Weights of a small audio embedding model.
Model: 15.1M parameters, arch transformer, norm layernorm, layers 10, width 192.
Training: adamw at rate 0.0016, 7900 steps, batches of 256.
Data: trained on acted Russian speech (Dusha), 26041 training examples, 77.7 epochs.
Rows from block 6 of a small audio embedding model, named by matrix and row number. Rows with one number belong to one neuron. Each number is 128 + 24 x the weight over its row's rms, rounded and kept within 0 to 255. All counts start at 0. Numbers have three digits each.
After each neuron's rows are labels from the 100 clips, of 14848, where the neuron reaches its highest value: "loudest" is the band of the loudest frequency at the time of the peak. Only what is clearly more common there than usual is listed. The data: acted Russian speech (Dusha).
# fc1: MLP up (model.blocks.6.mlp.fc1.weight, 768x192), inputs 0-191
# fc2: MLP down (model.blocks.6.mlp.fc2.weight, 192x768, transposed), outputs 0-191

fc1.563:129149098117104119163148139154125105078089131126121139112117101112157103148127148074141086136158140141105134099136131136144134092147122140090117080159164111150135142132143144082132112159102153140153124141098097157104120156136164131122120151152155095121158137164123128100150116111090134157137134125158122130131080132113099124124101090165113137109152138084115120140117064138111149106145113116153122145117094121143097135094114116133122123122138107106082140174129146139133134148143129207150150120126135120194129132125094143125155108127118035147139136088157113112144082112115107126
fc2.563:086151033126125125145117117093116094151093105096120115182126152114105150105136117153141120126221139193117122154151102128137141121126090101140147109138119163129123136146093117162119072083141139120153132143153135145155112161111156162094144117095160109087132150131133133138113145123143096121151108127132139112110169137131126171112084117161127135119105142128107090098135114144110150131116133111130117158141125145137130170115086084120112125123110137141146110121126151123140088146171171129133123105124108091110129117131112163123123073113166153108087130127158127123095137142139100130
loudest: 4000 to 8000 Hz; 2000 to 4000 Hz

fc1.68:163125157187115158140111121173169117125118129110146126131135132117141142142123098098083062151157120149135134165127102160125127135144116104116119129123089114172167149154134170122078182130114124148162074136165124154118135150112141134136108128092166108167141111169104133156134169148081090143115136091139114135132148158131180124158143136143164117089139125161140112167117141143123147141139100122133096129099141128162122131065167114094166108094130169113114147127117122120150141139104123178166146124149146116150116134116169125117120135151137114091139118138151170120145112155134148102
fc2.68:154160109130146145052153117163104101126119120089145136126122087109132142110131129123157132137140092145091148123112144125130117092110168096117090114108126168095134161124140099111161126146125142118103203122140150106172106143169136116104116116137150104112140129112125151145120174156091122152140160141126123105121125131163134142088112132097149126167120157149134122095159094115165123165106173156148082135097152108110101112124104150134111149153130141160107082155157162142050103091125127147129104146139121134115167111114098149094110129113157128117133106109127117161100150109162135159
loudest: 4000 to 8000 Hz

fc1.97:110115145080131126170107165148136138122065134137138117124129115133139169113157129101129117139130132095117122164126119140122098129064114128121122133068194148107073109131167125127129134131097122126125123133160110142148116115084145118176137138106132140209141119130138110125135102102110136111129149173115132145132168123138132186097120144161167101106169114134123161159144149129139095134123127102123083139160103114136101126083153098142133119098085148110117139127144143144110136124117124131133134159121135168177115160170140105124140135064171183122131123150158151146121160127135132139
fc2.97:161146126147126107155144143137077155127084143146146117132120128118109139158125070117128103071174109141119140109116114092128133109122101091107134151106123165184058149113104130092122134130112115179117157096110119140106150130129152126169146142098147168124135158099120159154096136116142147124108138064105114153156084106130121109146151169126135132176124124096138058130102125128116126145105109142101156141067130140143103127138144129099137132120147089123149123084136139120135115139131180122162144164150104121111107142147129123100124149122158118079169121153104137168125151129134137132
loudest: 500 to 1000 Hz

fc1.69:093124142106115128175110180160124104136071128107114101101111147129127152142190112123122117153114107107140167149135076157110095110091127145126118139060156170112068134101166111118146162141120132148157132148149082137123119122097136132195131164111129127180155131124135108128114123115134145146104137147121126150117124146151138196115133172127142129088142092152098155153137089127174125121109117091124093151184126094132136117104134097107093136126132144113110134143101145108146155127147118161135146137143126148153134148148134138128120161089148139118108118158136135192130135143127122127
fc2.69:148125137127128132101113114125155110088106174129131133120131125083094114204150113148118123099111183146141079131143140095110134207127119087091099107139123125115086074143120119135129141105133172120104143096136152128154179109129127188164145099088098135119126132108106093100087142128155157140150144121106138129130168119141111121136160140128095122156140156097151107155123100111116130115135145149102117125089132138104099131120146149118139096133149128122098092129125125176148132172071157138132144144122097102122093139123195136128141082124126128126162145123139124150103123120098131143
loudest: 2000 to 4000 Hz; 4000 to 8000 Hz

fc1.635:082118123107118115165110179163121105134074122104128086102108145123126162141193121122118123150106117105136168134130069156111087113091138137121104139073161174125068114106153120125153171142121130137162125145151084127114113119097140119182125173111144132168163131125139133133112110114148121138113153147124132150115119154142140179131136159128152127090147092146087166145146093126160129125111116105122078157187141090136156114107132100114087131115136137120107127140097156109130153125150127146134158138138123148158141152154138136120104151088144136126093113158119131183123131141125134123
fc2.635:156123123146119129113088113131161122111116171147115131106153137079091116179138101176109110142108192148153067123134141117092129181128123078121104101141127131124083091132123124147118143099144166112100148119136139126155202115139145188145148110082095119117130138102115095099087146136148165153160149140141134131140163128125128107125148128141106132147129144114144111151092127131132132107136144134105138126078134123106099142126144151138149096145142134136096091124104131159159112177079162147139161138130108105107109116103189162124127072132106130126137130122139113148086129114122112134
loudest: 4000 to 8000 Hz; 2000 to 4000 Hz

fc1.627:097117124132119099115204153129136136117156120124105140145094165120141124136092131106117154167096168119134111126135110105126148086110138094127148135143165128127108117157080104104127103139136147094109152136177162109102092074168154108132139134139142156171156135112130120106165156129116113149159070161117151109106146140109136154137122170129144083127137155095147125114096079088103113147094117134120132140095102096095125134150127128129127081153117121085116143152148125148130097126107111121109134118182146157122142093134143153078182106103091136115129082106122101139104107104129114128
fc2.627:136105148135128109143139128144105144105159137139175127097122122108102140092088144150129126109135113147124156120141115123081129122129125094111135099148122142128096116139087131123100114126146095140141128115118098137143118101147095125098129100104133167142158160143112150121094168127142124126119161092155083138157075132099134111135162103122112131118152113167150134136043144111180139124148108144105127101140155135148057135077184136097142129129155137102138173105103111068110111123140178170116132132148123117137120161082116156088121148111151145112163134090152146120154166103118104144
loudest: 500 to 1000 Hz

fc1.381:088127124137098122140130154136158100140108174104075096100148141110154144156153095141107087126128144120131115124124103163062092161120129125178107121107125147100096123089155110156130135099144141142142171153125082140126153118095161161184149154137098117143166126117151090093134117164102170168119109156140138110138146130121140179090150131119123167100176104143099173157101126133153143121116113096118096142151144098138101108110177137120097108135145131158105098158088162111156118167091137149113145123128122122134142127109151110138131163098147147134110117160144145152115136133137136137
fc2.381:125138120145114127142110148140145168160058118124139109091143142145110110122157173088160127099139126154133131096130114119122120116137086099146149133100138124124027145165141112128103123125142115125158151133129131112148117125138135124182150124133126115134150138137146161151122136116112144103123152068141124124135104101127128115128147194119125119142127111124139077115124155141087136146108129186139122159093114112133098147178186145133112132084137115138165150086163122157066135139115132138158155170119122125123132136159110120136163113126146114087194122139126137180105154135126138123
loudest: 1000 to 2000 Hz

fc1.767:105100112141097109121143165138152098119112173106079104102149142104158129156154111147097114117127144136138111123132109151065098161116115126175098120111116133105092117093157119149130136103143148147134177145136068137110148108111157159181132150132099126143175138103152080111134137154107196177127123131121124123141151146119143158080146144130123173103168099130104150148096116119169151125115099083130108143147146107134094114125180129109095101137142132170110103162073148122146118178106137156110154117123118110140133141114150103144133164113150137121113121138142148152122131135147140132
fc2.767:125122119142105122154119152152132175145067109121143112096120138131102127142171156104138134082168128146131114102120117123125122082121081100113147126098136134125022144156130106105121134139141104147149121125113122109134102125136127123197151123129133123133151123130142157154135118119111139106124135070141104111136102115136122115132125191117147119139124113121118094122132159150065133141129109169144132155093121126133103135163200146126112136075147100132149160091158129168083145135127142146154159154114145140119129126144113107130139113119155104093190127151133128186115149141109140115
loudest: 1000 to 2000 Hz; 2000 to 4000 Hz

fc1.724:106154164163130159131120104165112089090121125135088124126075160134088099101122114117113103128133136158136117145115152139130105152139200146117150109124095132150141147114141142097124135118117106133142083130107092136128121087071060112140087153145120147131136159118106107130145113127163158129117115137150149121132141123106157154114107141130169138135124077191136119140115131118167137180090132126150130120126109150166122135144155116122059162130148150132125122100118100154116164090135135157146135116131098151164094151126152125115095132143136086179080146151127117107146082155117119130
fc2.724:113086123112122168141132141129156088211120117149063106129120155145135109149130121131142141104117116107114126123155117128143152124141093116111167141140123106159159106153143110160126140136103126130097117120098140102100131143148126126149118149144091100062120133119146085147161119142105139145136133158107125147115161168143137098119043126127143093108136125146161178104184138135107101147150142106124114137146114123109161084128133127124143171175147111082107124128137150124123161076081112070122140136103153159124124120154120154144132124109114143111117124110125071112113099161133118112
loudest: 4000 to 8000 Hz; 2000 to 4000 Hz

fc1.76:102144194103129126168137139103127129168141192101158139157092129169112107109151113115155149153177114127111107161128143147127142102103174144109209150103089107127163132118146114089120148143167087136127116107119090140147125156099067099146093180068159071132142129118152138164115094118160109097115112137113128115138125137108138154140140144149137124106129132121113138121138108110149142136142115112178129112126134124136154131088114118104147105130152136114086143127099138147130131115156104172122135137128139145146133128118103106112095114145098129162122125114124143103149186148121154100
fc2.76:151116088136134111102090137138124141072102118130067148151148153117126136133113133117082132079076140114125102125136119131153136138097105105082084099131138113125110143171113141124107093135131145161147111124162125141142149113142139134134109066134083193105114130113134116135142133115154122125111174079162157120136154137125100124140196109106112141171137163114121098125086142111097132125127105158126123124125151148122122148184119177125125144117142117158113105124156055171095166135140150091146140111130136149111096108096133132128153117142130129139154130125150105125153163126081119114
loudest: 4000 to 8000 Hz

fc1.491:091133147111132106123134138150092137114124125136123080095145143161147142123157114131121140145122141130185193140125120162110075140094131117141089112109151139151077142132168110121127147169107132141145128087150134105147121131110165128169145110115110130145113133136129116119116152102179123144134151147149133130118101152164134200126151115133091121084138110170105158117131109120190119122133101143135088142191146092123144141128132139151116115173121132101143130115107119096125146125165120169112115126147114147184123127128158139127093171071097150139108152121152096139177107137136151087
fc2.491:135108101132118150104139115111152125176181121071147157106146168117143086133120137154124132130099148167123089106142149152109126169165146137147111152184096111120147146125126068156124119088115135124151135096115151095126133148185162120112141094133127152109121116124150170116107122160128122153153119126101155122090137168127147090151161120093115158121116143118111100126150156136116134082178162150129126156109145100109156161167125172169107110129111119146142141120147138129141137153103093111076126061123115137095128117069128135139147110162094090153131127139112104121123123147125134138
loudest: 4000 to 8000 Hz; 2000 to 4000 Hz

fc1.535:152165178095153134135103127125087155134101130149129114104092109140109146128165132128132145120114106122135144151124079116131112102087162140101116120102198129180092117139131147098135147141129116102119093113177113117136140165101107102151145160106161148153148137139093147148110149066172116101128140146108115126117097126167106158139119133151124090099103097140114129159128114093141070134115098125120091139179093111176126151110081113105156120136099103107147135143132128124152146065154120128153107156155136172128116136140127128114109144111149147128120176148150141167161122127126150113
fc2.535:145101104140112125130144136126149102152107136130147131129165140078130143168118125132179132072078139140085067102146156120123142159138114109146079108129113130141093145147099133157153113116126158153152178104119141138109152112140143125147137100161086176112102148108140178140142108151107128143117106087122163093138163116102131087147188141119138146157137170081127103125135166149100139134141149180096127132093127128108122130156142134140117136091074118160123129095137125136130115169087115079137137138119104100115078123130152116117154088117110113119153110139099102136119133137123112161
loudest: 500 to 1000 Hz

fc1.518:090112142128098122138129152132163103128115181095096107097141144106151148155145090154108100132145155126130101124120106163076088169115125141170117121113128148107103124092152110142127127082127147144136172160138081141121154120116167167177139152125103100151172139110147099101131116152094195173115106146117128121133162135119149155088133144129126166101170095128107154170094125137150143109111110085119110141158144098133117113117157136110093103133139136157110106181074155111158126181105122142112140114131123121136144140115148117134140169101154142128107117158144156150113144112138135136
fc2.518:136127125135118108151119148150137178129078134124149111094122145117114121147165152099177129101134123144113106102108108120132122102123085100134139149103135137120030146161151120105127143139139115122146136102115103113142116126137124115195175117126103121134153111136148166145144126119113138103122149070116115116132118113126121117116133183099138121137132108104126103127129156139064134143130120164137135156088116119136095139168172139119115124077116089164162157084143122150071136141103116134153166157121136137116115148156131118134164126121149118089202121163132139190105153143121133123
loudest: 1000 to 2000 Hz; 2000 to 4000 Hz

fc1.35:100116130104122127162115180162123105143079132103113087100106154121125156141183116118115126162099112093133178145137081156112088123092144144117106129074157162131068118107150115126156164139112129139159123132156082131107116131098139117177120169117144142162152129120134130139108116102142121140102141156131134141118124152161134183119134163121137131089137099146084171150140094127163130128109120099118081157191124087142153113104122097115088137115130139127110132147100137100148143127153119159151139152145125143151147144158138142117107166087142135109101119159107122185123128154121137121
fc2.35:139114128143137152102115118123166090097110178137123131130141126073100130189128107168081106147106181140133080122135149120117127173121133100107100112128121127104077084141122127144138146103123171104086148109133162132153204114138132181145126101079108115098104138098120095102088114144146147160144146134126136119134176124139118117109155137137096131143124157121142104145096118133115120100151162161110137112083122137088103130122135152135147093148145141110074099143116123167156128157088171165127153128126113115113110117106184139130135089129119127124125141111136109147095118113118114130
loudest: 2000 to 4000 Hz; 4000 to 8000 Hz

fc1.685:090117119114129131119123142086178069161140138076115152111147146114153096077139158131117150171135138130122152121173120173132094121140144160150093093129114124106123139047142072153133131109134162114144143160133141090148122167154119123152118115143096115127131120104152110139146120141137120166142116191148111112113142141143129118153117138094118163097121120173109142115149094139171127121149147152138103136148123104091187165128088129122114136115102121105106148174124123104184144103147133148111121118106121125116103101120147113140150155153080103130103126125139099152146118168138144108
fc2.685:134133145137140124142120139157122125098093150160146104186126097090122188150123133135132114113114123090102115143098146119137138111086116118111130124111143136128111110128091194123134120137144116122104141132136109191126162076082107146139130147121112150181110142111121120118112124124115140121097127117130136122191141108090122158090133102161106112141156151125147161152153121114126131143108112104096120075139142151140080086078139092112139150130118164141111098136104105138106089139124108115142119123126102119163123152163147151088126108065164177148134113109120171103119126086126087162
loudest: 4000 to 8000 Hz; 500 to 1000 Hz

fc1.262:082123141136095111135105166142154119128101158090086104097125167112155146138158114139125105113151140123104103128126116157069088153118118128138155135107122157120091139105154115146127138096127153144139150156132069140124152131122132138177142164130099121149171148113158093115141125158097188170120121125132138122124154155138142165089137151125146165093157090125087162171092125145161151106142101081113101138158155088148114100123152130099078117125115121145123116159076146102172134165115153143109125105153138140138172147110137112140159151096145146141115123163142143148125142138147122126
fc2.262:151129135120131131133117140116130154128091143134141115081130147134136114152148168106168136076110136165129092120131118131104125142116101112143120134109137094145042134160141127122122137119142112117137128082133116108139139135135121111193163101126110143132142132141117164141133143116103134095144166089112131122138119123129103114129159182121119123133113129113131070116073157117079111140120123175110117155094102114142093144163175157112135106056089096147167158089170116141113140126112090133147147141126117138111096145148148134125164124117144115101189138162135133191150145153109141118
loudest: 1000 to 2000 Hz

fc1.17:083127135105113114155105182165106113137084134101130087103104148133127151136190098117124124147119109104146185141124084167119078113098121139112102132072145172119069120110160112127149172149102121131164128148141089133124113116090136118184127167114141129176155130123127121134112112097139131142104148149115130157104114149147127187130137160123146131095148094144092178152134110121166124127108111106129097160185139097121139120109136101115091136125135146106103133131087137112121147126158126165136153144140123142153137139156124135132119164085143133122101115163131137180114140149121139128
fc2.17:146120154137116137127090106118163111105106161138135148109147118115101125160149081161120101156099194160154082114131138108134134176128111097096114111117133143109080082121128128119121126098128153104101142111135128136147174121151124198169143105069093089134131110107127107102085142133152155153162145144106135111112147103143117112134131158131080124146141159118156113162134108153114122103139134172109133109099123128095104132135125147143153088144142126114108087129106122157146121149063141156118190134133106113109113134110187162126103087135114132118126139127143098155092128111145122149
loudest: 4000 to 8000 Hz; 2000 to 4000 Hz

fc1.4:081131151109123124142118191146117109132087122105123102099099146132126158126188115115124116174119112100130166143116097164117069111096131156117118118071159161120057120102157107128136142139100129137152116150157094123120102121096134123180120153117143120173147122127129120141125121104141136137109144160112132141099138151148124187133115159119153129084159110153095175157147085124164115134108120103126081137211119102140139097112128090101093137125127145120106127158103130128129148111145127146150140143143130147164139142154132133143126159096150139119100125152123136183119138145132146129
fc2.4:139125142133129123127104123146149122115104169131132114111133136088111118186148119156099094108127193157153079121106132127124121153132119088109116128131116136120060121132115137118140165123132141116111129096131149129159188127134129189170155097055113115115132113084139128109093115131151160129140146120108121132146145129138120106115157161132095131145121145120131086164114114141104123120137141163096136118075128125109102135145149155129133107115171119112118117141119125146125134149072151165139188133129096125107083154108212156095130099127129115109162146144139121169092124097125116148
loudest: 500 to 1000 Hz

fc1.57:124121161131090131152125119126130112123133145109156115128147136163134100151135151109109158167162160130101083117123125111094149114140129113099132119138103158198155107125121162133153129113142124122116092113160143172127164149076093127104132135114169118104156114122109130142071133064118175140141132169101122092153106182121134201133153153111180095128173136095109126127131110145180133121174115130140133130129119132132125135094130138138082118150152164096110129146105090135131130098130140143104074108126156142096129121155105107157141137111155129131138109110130117146101130115131178090
fc2.57:099137080179094122104117104113138136138129148123093162197101161091130124134181123130065144127168117142119125122147135148151130076133122148112132102140142113131154146154153112114137146165158168146162144139196143121114140160115124132123133087151157131100144101123111112131169114131114142130101104083135167131105127118133096121141089129116116122103106140128117150145164151142062152131130099146169124072142137156111113108138099102104128120102114092125108132132124142118142148131132131059146157125115128116135070118127144141124129086084157115130146133142132097112109151127070140124
loudest: 4000 to 8000 Hz

fc1.741:100129125091135123129165131130106118135112137123109105100151148143134124140168095137118150141129148120167191138152103185119066138102140135126108148109166144125074123127173101136130133134129147144143137101164136106137113144113174153183158125118132118149133119126131091124113135095168129154134124173132125133130127150150137177134130115143083116065123120177100149114141106123158110130121124131146046149189129070100157154120115133150129095185156133115127118123130148117126158111144110154105134131126112112147099106130151137143109157103100150141126148143161092145145111129135156075
fc2.741:137121113123122141096130096128141138168197136092152142100143165100142112139124121163145138116119146162125096117145148173109120153161135125134114132195107126114137147120123078154139125103119141132144140112134150095125134156184158123117146102134128142114123127107142154098107130147129116149155116136103149115085125177131142098162183106107107159112118145118118119137133135138113123057169155157131103138111143087117159171149117186160116114150125117136128134127125134104127149150119104115064129030141111140102141108060137137127132124145093100170123141141120108120114123137127135131
loudest: 4000 to 8000 Hz

fc1.150:115148138101097098124134102156089174122143117180117096091134109125099125134154081110111132122164127158142130144126090099131105144097104094131172135116204163096099108123173125104107118126149131163117128146169104123131118109107160160183145139094140111127163101133104084111107133091177125113120127122119098143129106108152137178092113112162120095106131098120147118140146120135118076146098088092122098141145089128114108158140137155125151130149154128136131104113121146127103154132104142155131133156122107124135110137128158130156132130110160169125138159161171134168083108121135174105
fc2.150:118104098138114118128134158145143121174104144100193117143152155089134148109101137147152126105088136106102112112140147127117126135155143134148102127130082155131155156134085127164146127123130134110137157134090146139122148136130148133101123113144127158100106139106182191127125090181085101153104116109126151124145134132103153091167202140093151164146150144117106131129156174145108157128154133160122149125105167116113157105139117102137098140100091127138107145119120123097160101167114119060124112107132117121125128114132121132105143117133111110113112082130052094125120143118117084154
loudest: 500 to 1000 Hz

fc1.566:099141108144141120109139143179126156102113137144124147119123115139124190099109112108094104127103169145072078151096125131098141152075119159177160098139109131137145127135115112139086127160127169145123140134121143082177059110117144125138134143121137097136087114117129107155148122091121133150138123164115118064114156143124121156166112145111131117125187123130134105087180133140102118122120128140121130130114138145137183107090155178120130093107175139130150155131143116104158151120118134141117133126085120106130103142144167138090095125126114112164144121146088142161149127141166141135
fc2.566:131117147153131137156101094129139155164138115129120117162165159078139137111130148150132138125111121124153109124134138106084130112140133139136116148122115125095122165178115142099128107141170101074117088132160110131129131185142105126135065146142161180132096175168084144144125106108122115141162153137144123172096100159106144174136151171141134119157151119126121144152101145101127145114140128171113123087102135129102125113100118137145166133110135120151118130173137164122191101127154151144131135126138131149099101103076109142103171128118155155093100124143139151157133141136082185131
loudest: 500 to 1000 Hz

fc1.362:110103112140125142147146194133066078142096160126149114122143092137100149135143112100143133087094143113131120107152109104079128136118152177106036101095136135136117081138137128127136127114134137107160159118095093147107133149106176131151145127113157160152142124151116158163160138112153115160135133183106140136138140110115129146137144127102167123151139126098129145148126126102172155155122142117126166136135115130179141117089102085110118083119083158123107134109142162109090097152116135108155151155117128116139103149150151117133106120107134107085136102138104099147127123173134115132
fc2.362:133134145093150143102124100120134136105177127114112113081113154154125116128143127161167127152130142147129126168119141176137083151117151143137114136164149116125088147157150113123117148124122130124105113147185158108145138147146159129139136092104133127114135105126114111091124116122115115115156150167121116147093143175140121140116092089157131106073125130148122138149112144127114090080142101128140057111160115085127117153184139175152144112119106132136142142152150132115145185120120118142067129070146129136134143130049134135116134120112114156179136169122189138130124128107137141111
loudest: 500 to 1000 Hz

fc1.459:130127135130147165156124096106151118145140157145165105156139155142157123115096126129105140131130144100152111134123130148157134126168106148118142124146101103122105116138106124088135096128101117116104115133124162169118136139147154104127133158153162168109126110137111126121077106140152119139106132117101093119129108104162137194105131138148100156116086128174168150148100110105172122145133156101136120093110129082131127148125131106088113180096120106167139151160099119133118163083111127134134167166188120119147137157126121144198168159133064149063136147110124144123136117130132122167
fc2.459:130120132107105136142118129091126162104150094137100084148137146152079148171117087140173144172135129127105109116123134112142114114132068117120097132173151155115103161170117126143159123124125167149146166123131159106154117133170160125167107114129111109172145118101111162141134129128137093128129121125119110099117100120165152136118162132173194117081122104120185096167142119133110174132133183117114137084130138145137152068146110148153119125126173145121114079136142116171098108163097098130125135120116117149121119134168131126151146092120109104122113158114124111126173124140119138120
loudest: 1000 to 2000 Hz; 500 to 1000 Hz

fc1.497:098110122133100114126133160141162104123111162110070111097154149103154144166149094147108099117127133125140113115135128155066096160108119124164094119118118131110103134101150114139134134091135163158150171141135066144102152109115160156168136151132093124134164140115151075108148133156110199175122108131122130125132166142128138167074147141140134161097171109119109152153096115138173156120118103085112109137141152108148115120132171141097088112132134130165108101162075147115148122174103136141108149113137111114133125145102152106132121171105147131145115127141136149152113127130146136140
fc2.497:123127125138113131143113155161123183140082110123133114094111147134118118161163161096148134088156113151131125114122111118137110071128068101121151123108125149134045145160150108106125133137140105131144116125112119102133085134133126122191160127123121139130152126135137148143151118103115142102112145077143112117130118116132121123126130194106152130141129096122112105120141162143068130145130116166150134163101116114134114137158183146122115131088158099142145154094148125180063151132125144132152160148123159141122108130152111115145140137125150100091195123160129143189109155151117140108
loudest: 1000 to 2000 Hz; 2000 to 4000 Hz

fc1.744:086102122103115110160121194154135115135074130105113104092100156129129157154188116122118129148116110100145151150136086164113062117085126127106106141071166151121060132102160117126140164121110148143159122129157089129117127126093133123180131166097148140173147144133127116129114126105142139151118147151119119139121127159162126187114136163137137132082152104144094151150130115120169140133119132123138079155192115110123131125104126104108078125131133132108112130135102135114147154140140125174146136153146124138148129141150145128132111164086144149113109125146130122181131138159129143126
fc2.744:165136119137134122105137120119145095097122171131117134117144116092077123181141104150123104123107191162114067120126145123126135164136124093109101137135132124128075113135110124125138129116139164145102178096140147138145177115135117182159161091088104120114113126077120120123083134124151153151148137106103116100145179127142111109106148139139075132141114173100154086144146094139117144130126160182088125115091135137105098141147114155108141099139125125117127107126135126163150111155083125142133142136127096097112078148111210138122125093122114126127157141113145117144105124115145134129
loudest: 4000 to 8000 Hz; 2000 to 4000 Hz

fc1.419:092116125120120114155111173158119121135086125106121088092106143119124165140186110125128114145100113097118160128118081155113078103093139140128113124087154162127063114090154104145159162134115135156153141143146098133110121119099135136184123164125131127169156139113123128140117125115139134149104146157130124143122142144151137186123129156119157137085155092144088178158150093115167126130106130099112082152207120079160149113103115097102094136119138136132113122148090142112147141137152118150144151143145121134150138150148139142136108170092144121120101120161114130180127124139133134132
fc2.419:148110117145127126119144114127167097105110163148130123109154134107082127166129100142114119149119198151130092117128143107106145192136132079136075112132122128101073101133118122135149145115131163142109161084134158135142195107132147176155154083084099100119107140089131102104087109137138156146150149114116130117156150116129126099120170133150085119138128148119153089137121142135135137119135144168081132123088129148078107136137146155150141103127144148141109113107117134128142117167066141157128169142126094087115115129103192136127129089116102131136123149129130109133094134114137137127
loudest: 2000 to 4000 Hz; 500 to 1000 Hz

fc1.625:154124145129131103165170099142134119104111162128125107101148132142111146136126180147110125102141142153119119154114122110116135164101134155175190109149165116109135111122117132118145099125128107166125164099124169164134154142145112118123140126122128090110115139142134134150158190118174145124082135133176111140110143160110149145126096134106128126152112156145123164082070080155171098113167157156103128113108162124102110103140108140108128092165106073116087127150151119110136142129158141136134086138112182140110161166125151080162165120136147110101136113148138115126125130122133116079
fc2.625:118170115148147113142108138111131120127107132121122139133109114099101128110112113110126147104113133150110147147121133128162094057134083135127101098135119146163088135135114125141151147137106169107104129106130158101069146128146117161130137144132142119054134109081106114132138107174120138160151120103077161131172144112131117122101110116137152128123112113123130135162174164141063108135118131125124136100116149113121143156157136144123116146126143107108138113171127153145127153122171169055132186119136132133134025099136142147116166130132134120149152124153147114128107132119084113140
loudest: 500 to 1000 Hz

fc1.267:093116126142099132142133164142158109131118179101080108100143151100144152148160121150106101112137153126139109124140104160069090159099130135185117113107124143102089125097158114157130134080142154130129164155123078140120161115114154164169143145144103112140187129115152076092135124158097181170114128130123129121142153131118141156092146159114112175095163103134101168154100109129137146119114119074132106146146137101133113108121174135099089103132138136151114113175089165114151130177114139153112149131118120108132129136116157104140133146119160132120110124151144153156119142123141135135
fc2.267:136125128134107115136113162151140168135058125121143116096123150129114132140157145110159139092158125162127100096123121123141108118137090093132133120099134152139006141152132124114123129143142105133146130127125122117141120124142119122183157112129124123132150130124135162153148139109111137100118146060130107109142105117128131123119144196108137113144126120112124098124112159136070135144137111162137118154100117117116097146169183143130124128078153091133157160091151131143085140140107137126156168156118142124118126144152123121134159117107157111088203119131122143191116152134136131111
loudest: 1000 to 2000 Hz; 2000 to 4000 Hz

fc1.723:100122146104110121157117171164122125112072137142132099117124129128131176117162122109125116149129127085141145157121097152107076119069121140119118118074180161102073113132167141129130133136106126149143112138154089149133100113071155119175127143100143140176141114129124098126125109106131141122119134159118118149138145132136136197098121150154151102103161086138115182163145121126154112148105112091113093145173115111146104105095151084127118115112092154111107136129114131133106150128124140140143138159132130153176138147170131115127132161073158171126123122152143148172123149120128128132
fc2.723:162140138149128128122129134121110141100063126136147114129128121112100133175131106126091097104125118142137122110114122104135135151114105077100123126103144127169028134139113144098119142140127128151107144072112121131129178119135137138171143110088128143116119142122116160147089128108147148109111146054138144155154100126147101116138160184122113124148132118133137069126072124120119130134113132160085122127075127131157089120161166131105130122106141103137183134088133121149124131141096172164166122157148083108120099144149147111087140114117155125113158136140128113168115141116119126130
loudest: 500 to 1000 Hz

fc1.52:090109127138100108134142157135158103127113180108078088098148143115149148154154116150108099110131159133141108117135114150063080156116133129186107122108125139101091116104151100143131139103137151146136182154128085148120163110105151154180142158143096119150178135114141074102132124150110178173115120146141140116129144139119131174094143164114108172095163111136105167168088127129151150126110104090120116133148146103136101117115177129108092102134146128163125106159073150124146121183119131144113135119120129110137136133110147120138132161108140146123127116147133148161119129132143135136
fc2.52:135129122141113112153115147146122174151069126127150111099124145127112144137142162099163123086144129159137111110117106122122128109113101101128126132095132133142027149171145120121118128127135108132148138110117114110138125128131128111203148116121116124145142135135142166147133125115102128101123144064131120132126113112124118106119142210107128125145127113131124087116117165147068114139120119178141117152096117120129094129166194144114115123065119108144153164094159127154081148138111123133148163160116149117131125138155122126139153110117152108091188126148130127192127159136120131120
loudest: 1000 to 2000 Hz

fc1.571:086112129105116119150119179159128116139084134108126089103101138118129159147189114126122122154101105098133158139136080164121083112096136134120098145084160176116060125105155108123146177139115128143157133137149081132110126135088129112194127178108148141176155138119128137140102109103140121139108150149132133146122123152158131181116136163126154136095145094144089163151136124125165140132100121101123087156187124095134149114103137102115083123130136138124100137137098141112132147142152119156135142139146124145149130156153139141125110167081139129124099119161115129186122133139124139130
fc2.571:157114129139111134112114111111173097106107171149133138123161117093080117158139083151122109145116199150128074119123149105113136182127126087115087100128131139101089087121117135134125124108117164112087162116138146136139197112147141204152146099091102112113125129098128106112090128137122170152154137136124149114133159108128111106127147144135097131154128165106147107149115121159127123121133139169093141121083123146099096134129138151141149103119120137122109106123111126143155113168064154137126174132122103105110109121101193132128133085127111135125124134116142107146089133108128129159
loudest: 2000 to 4000 Hz; 4000 to 8000 Hz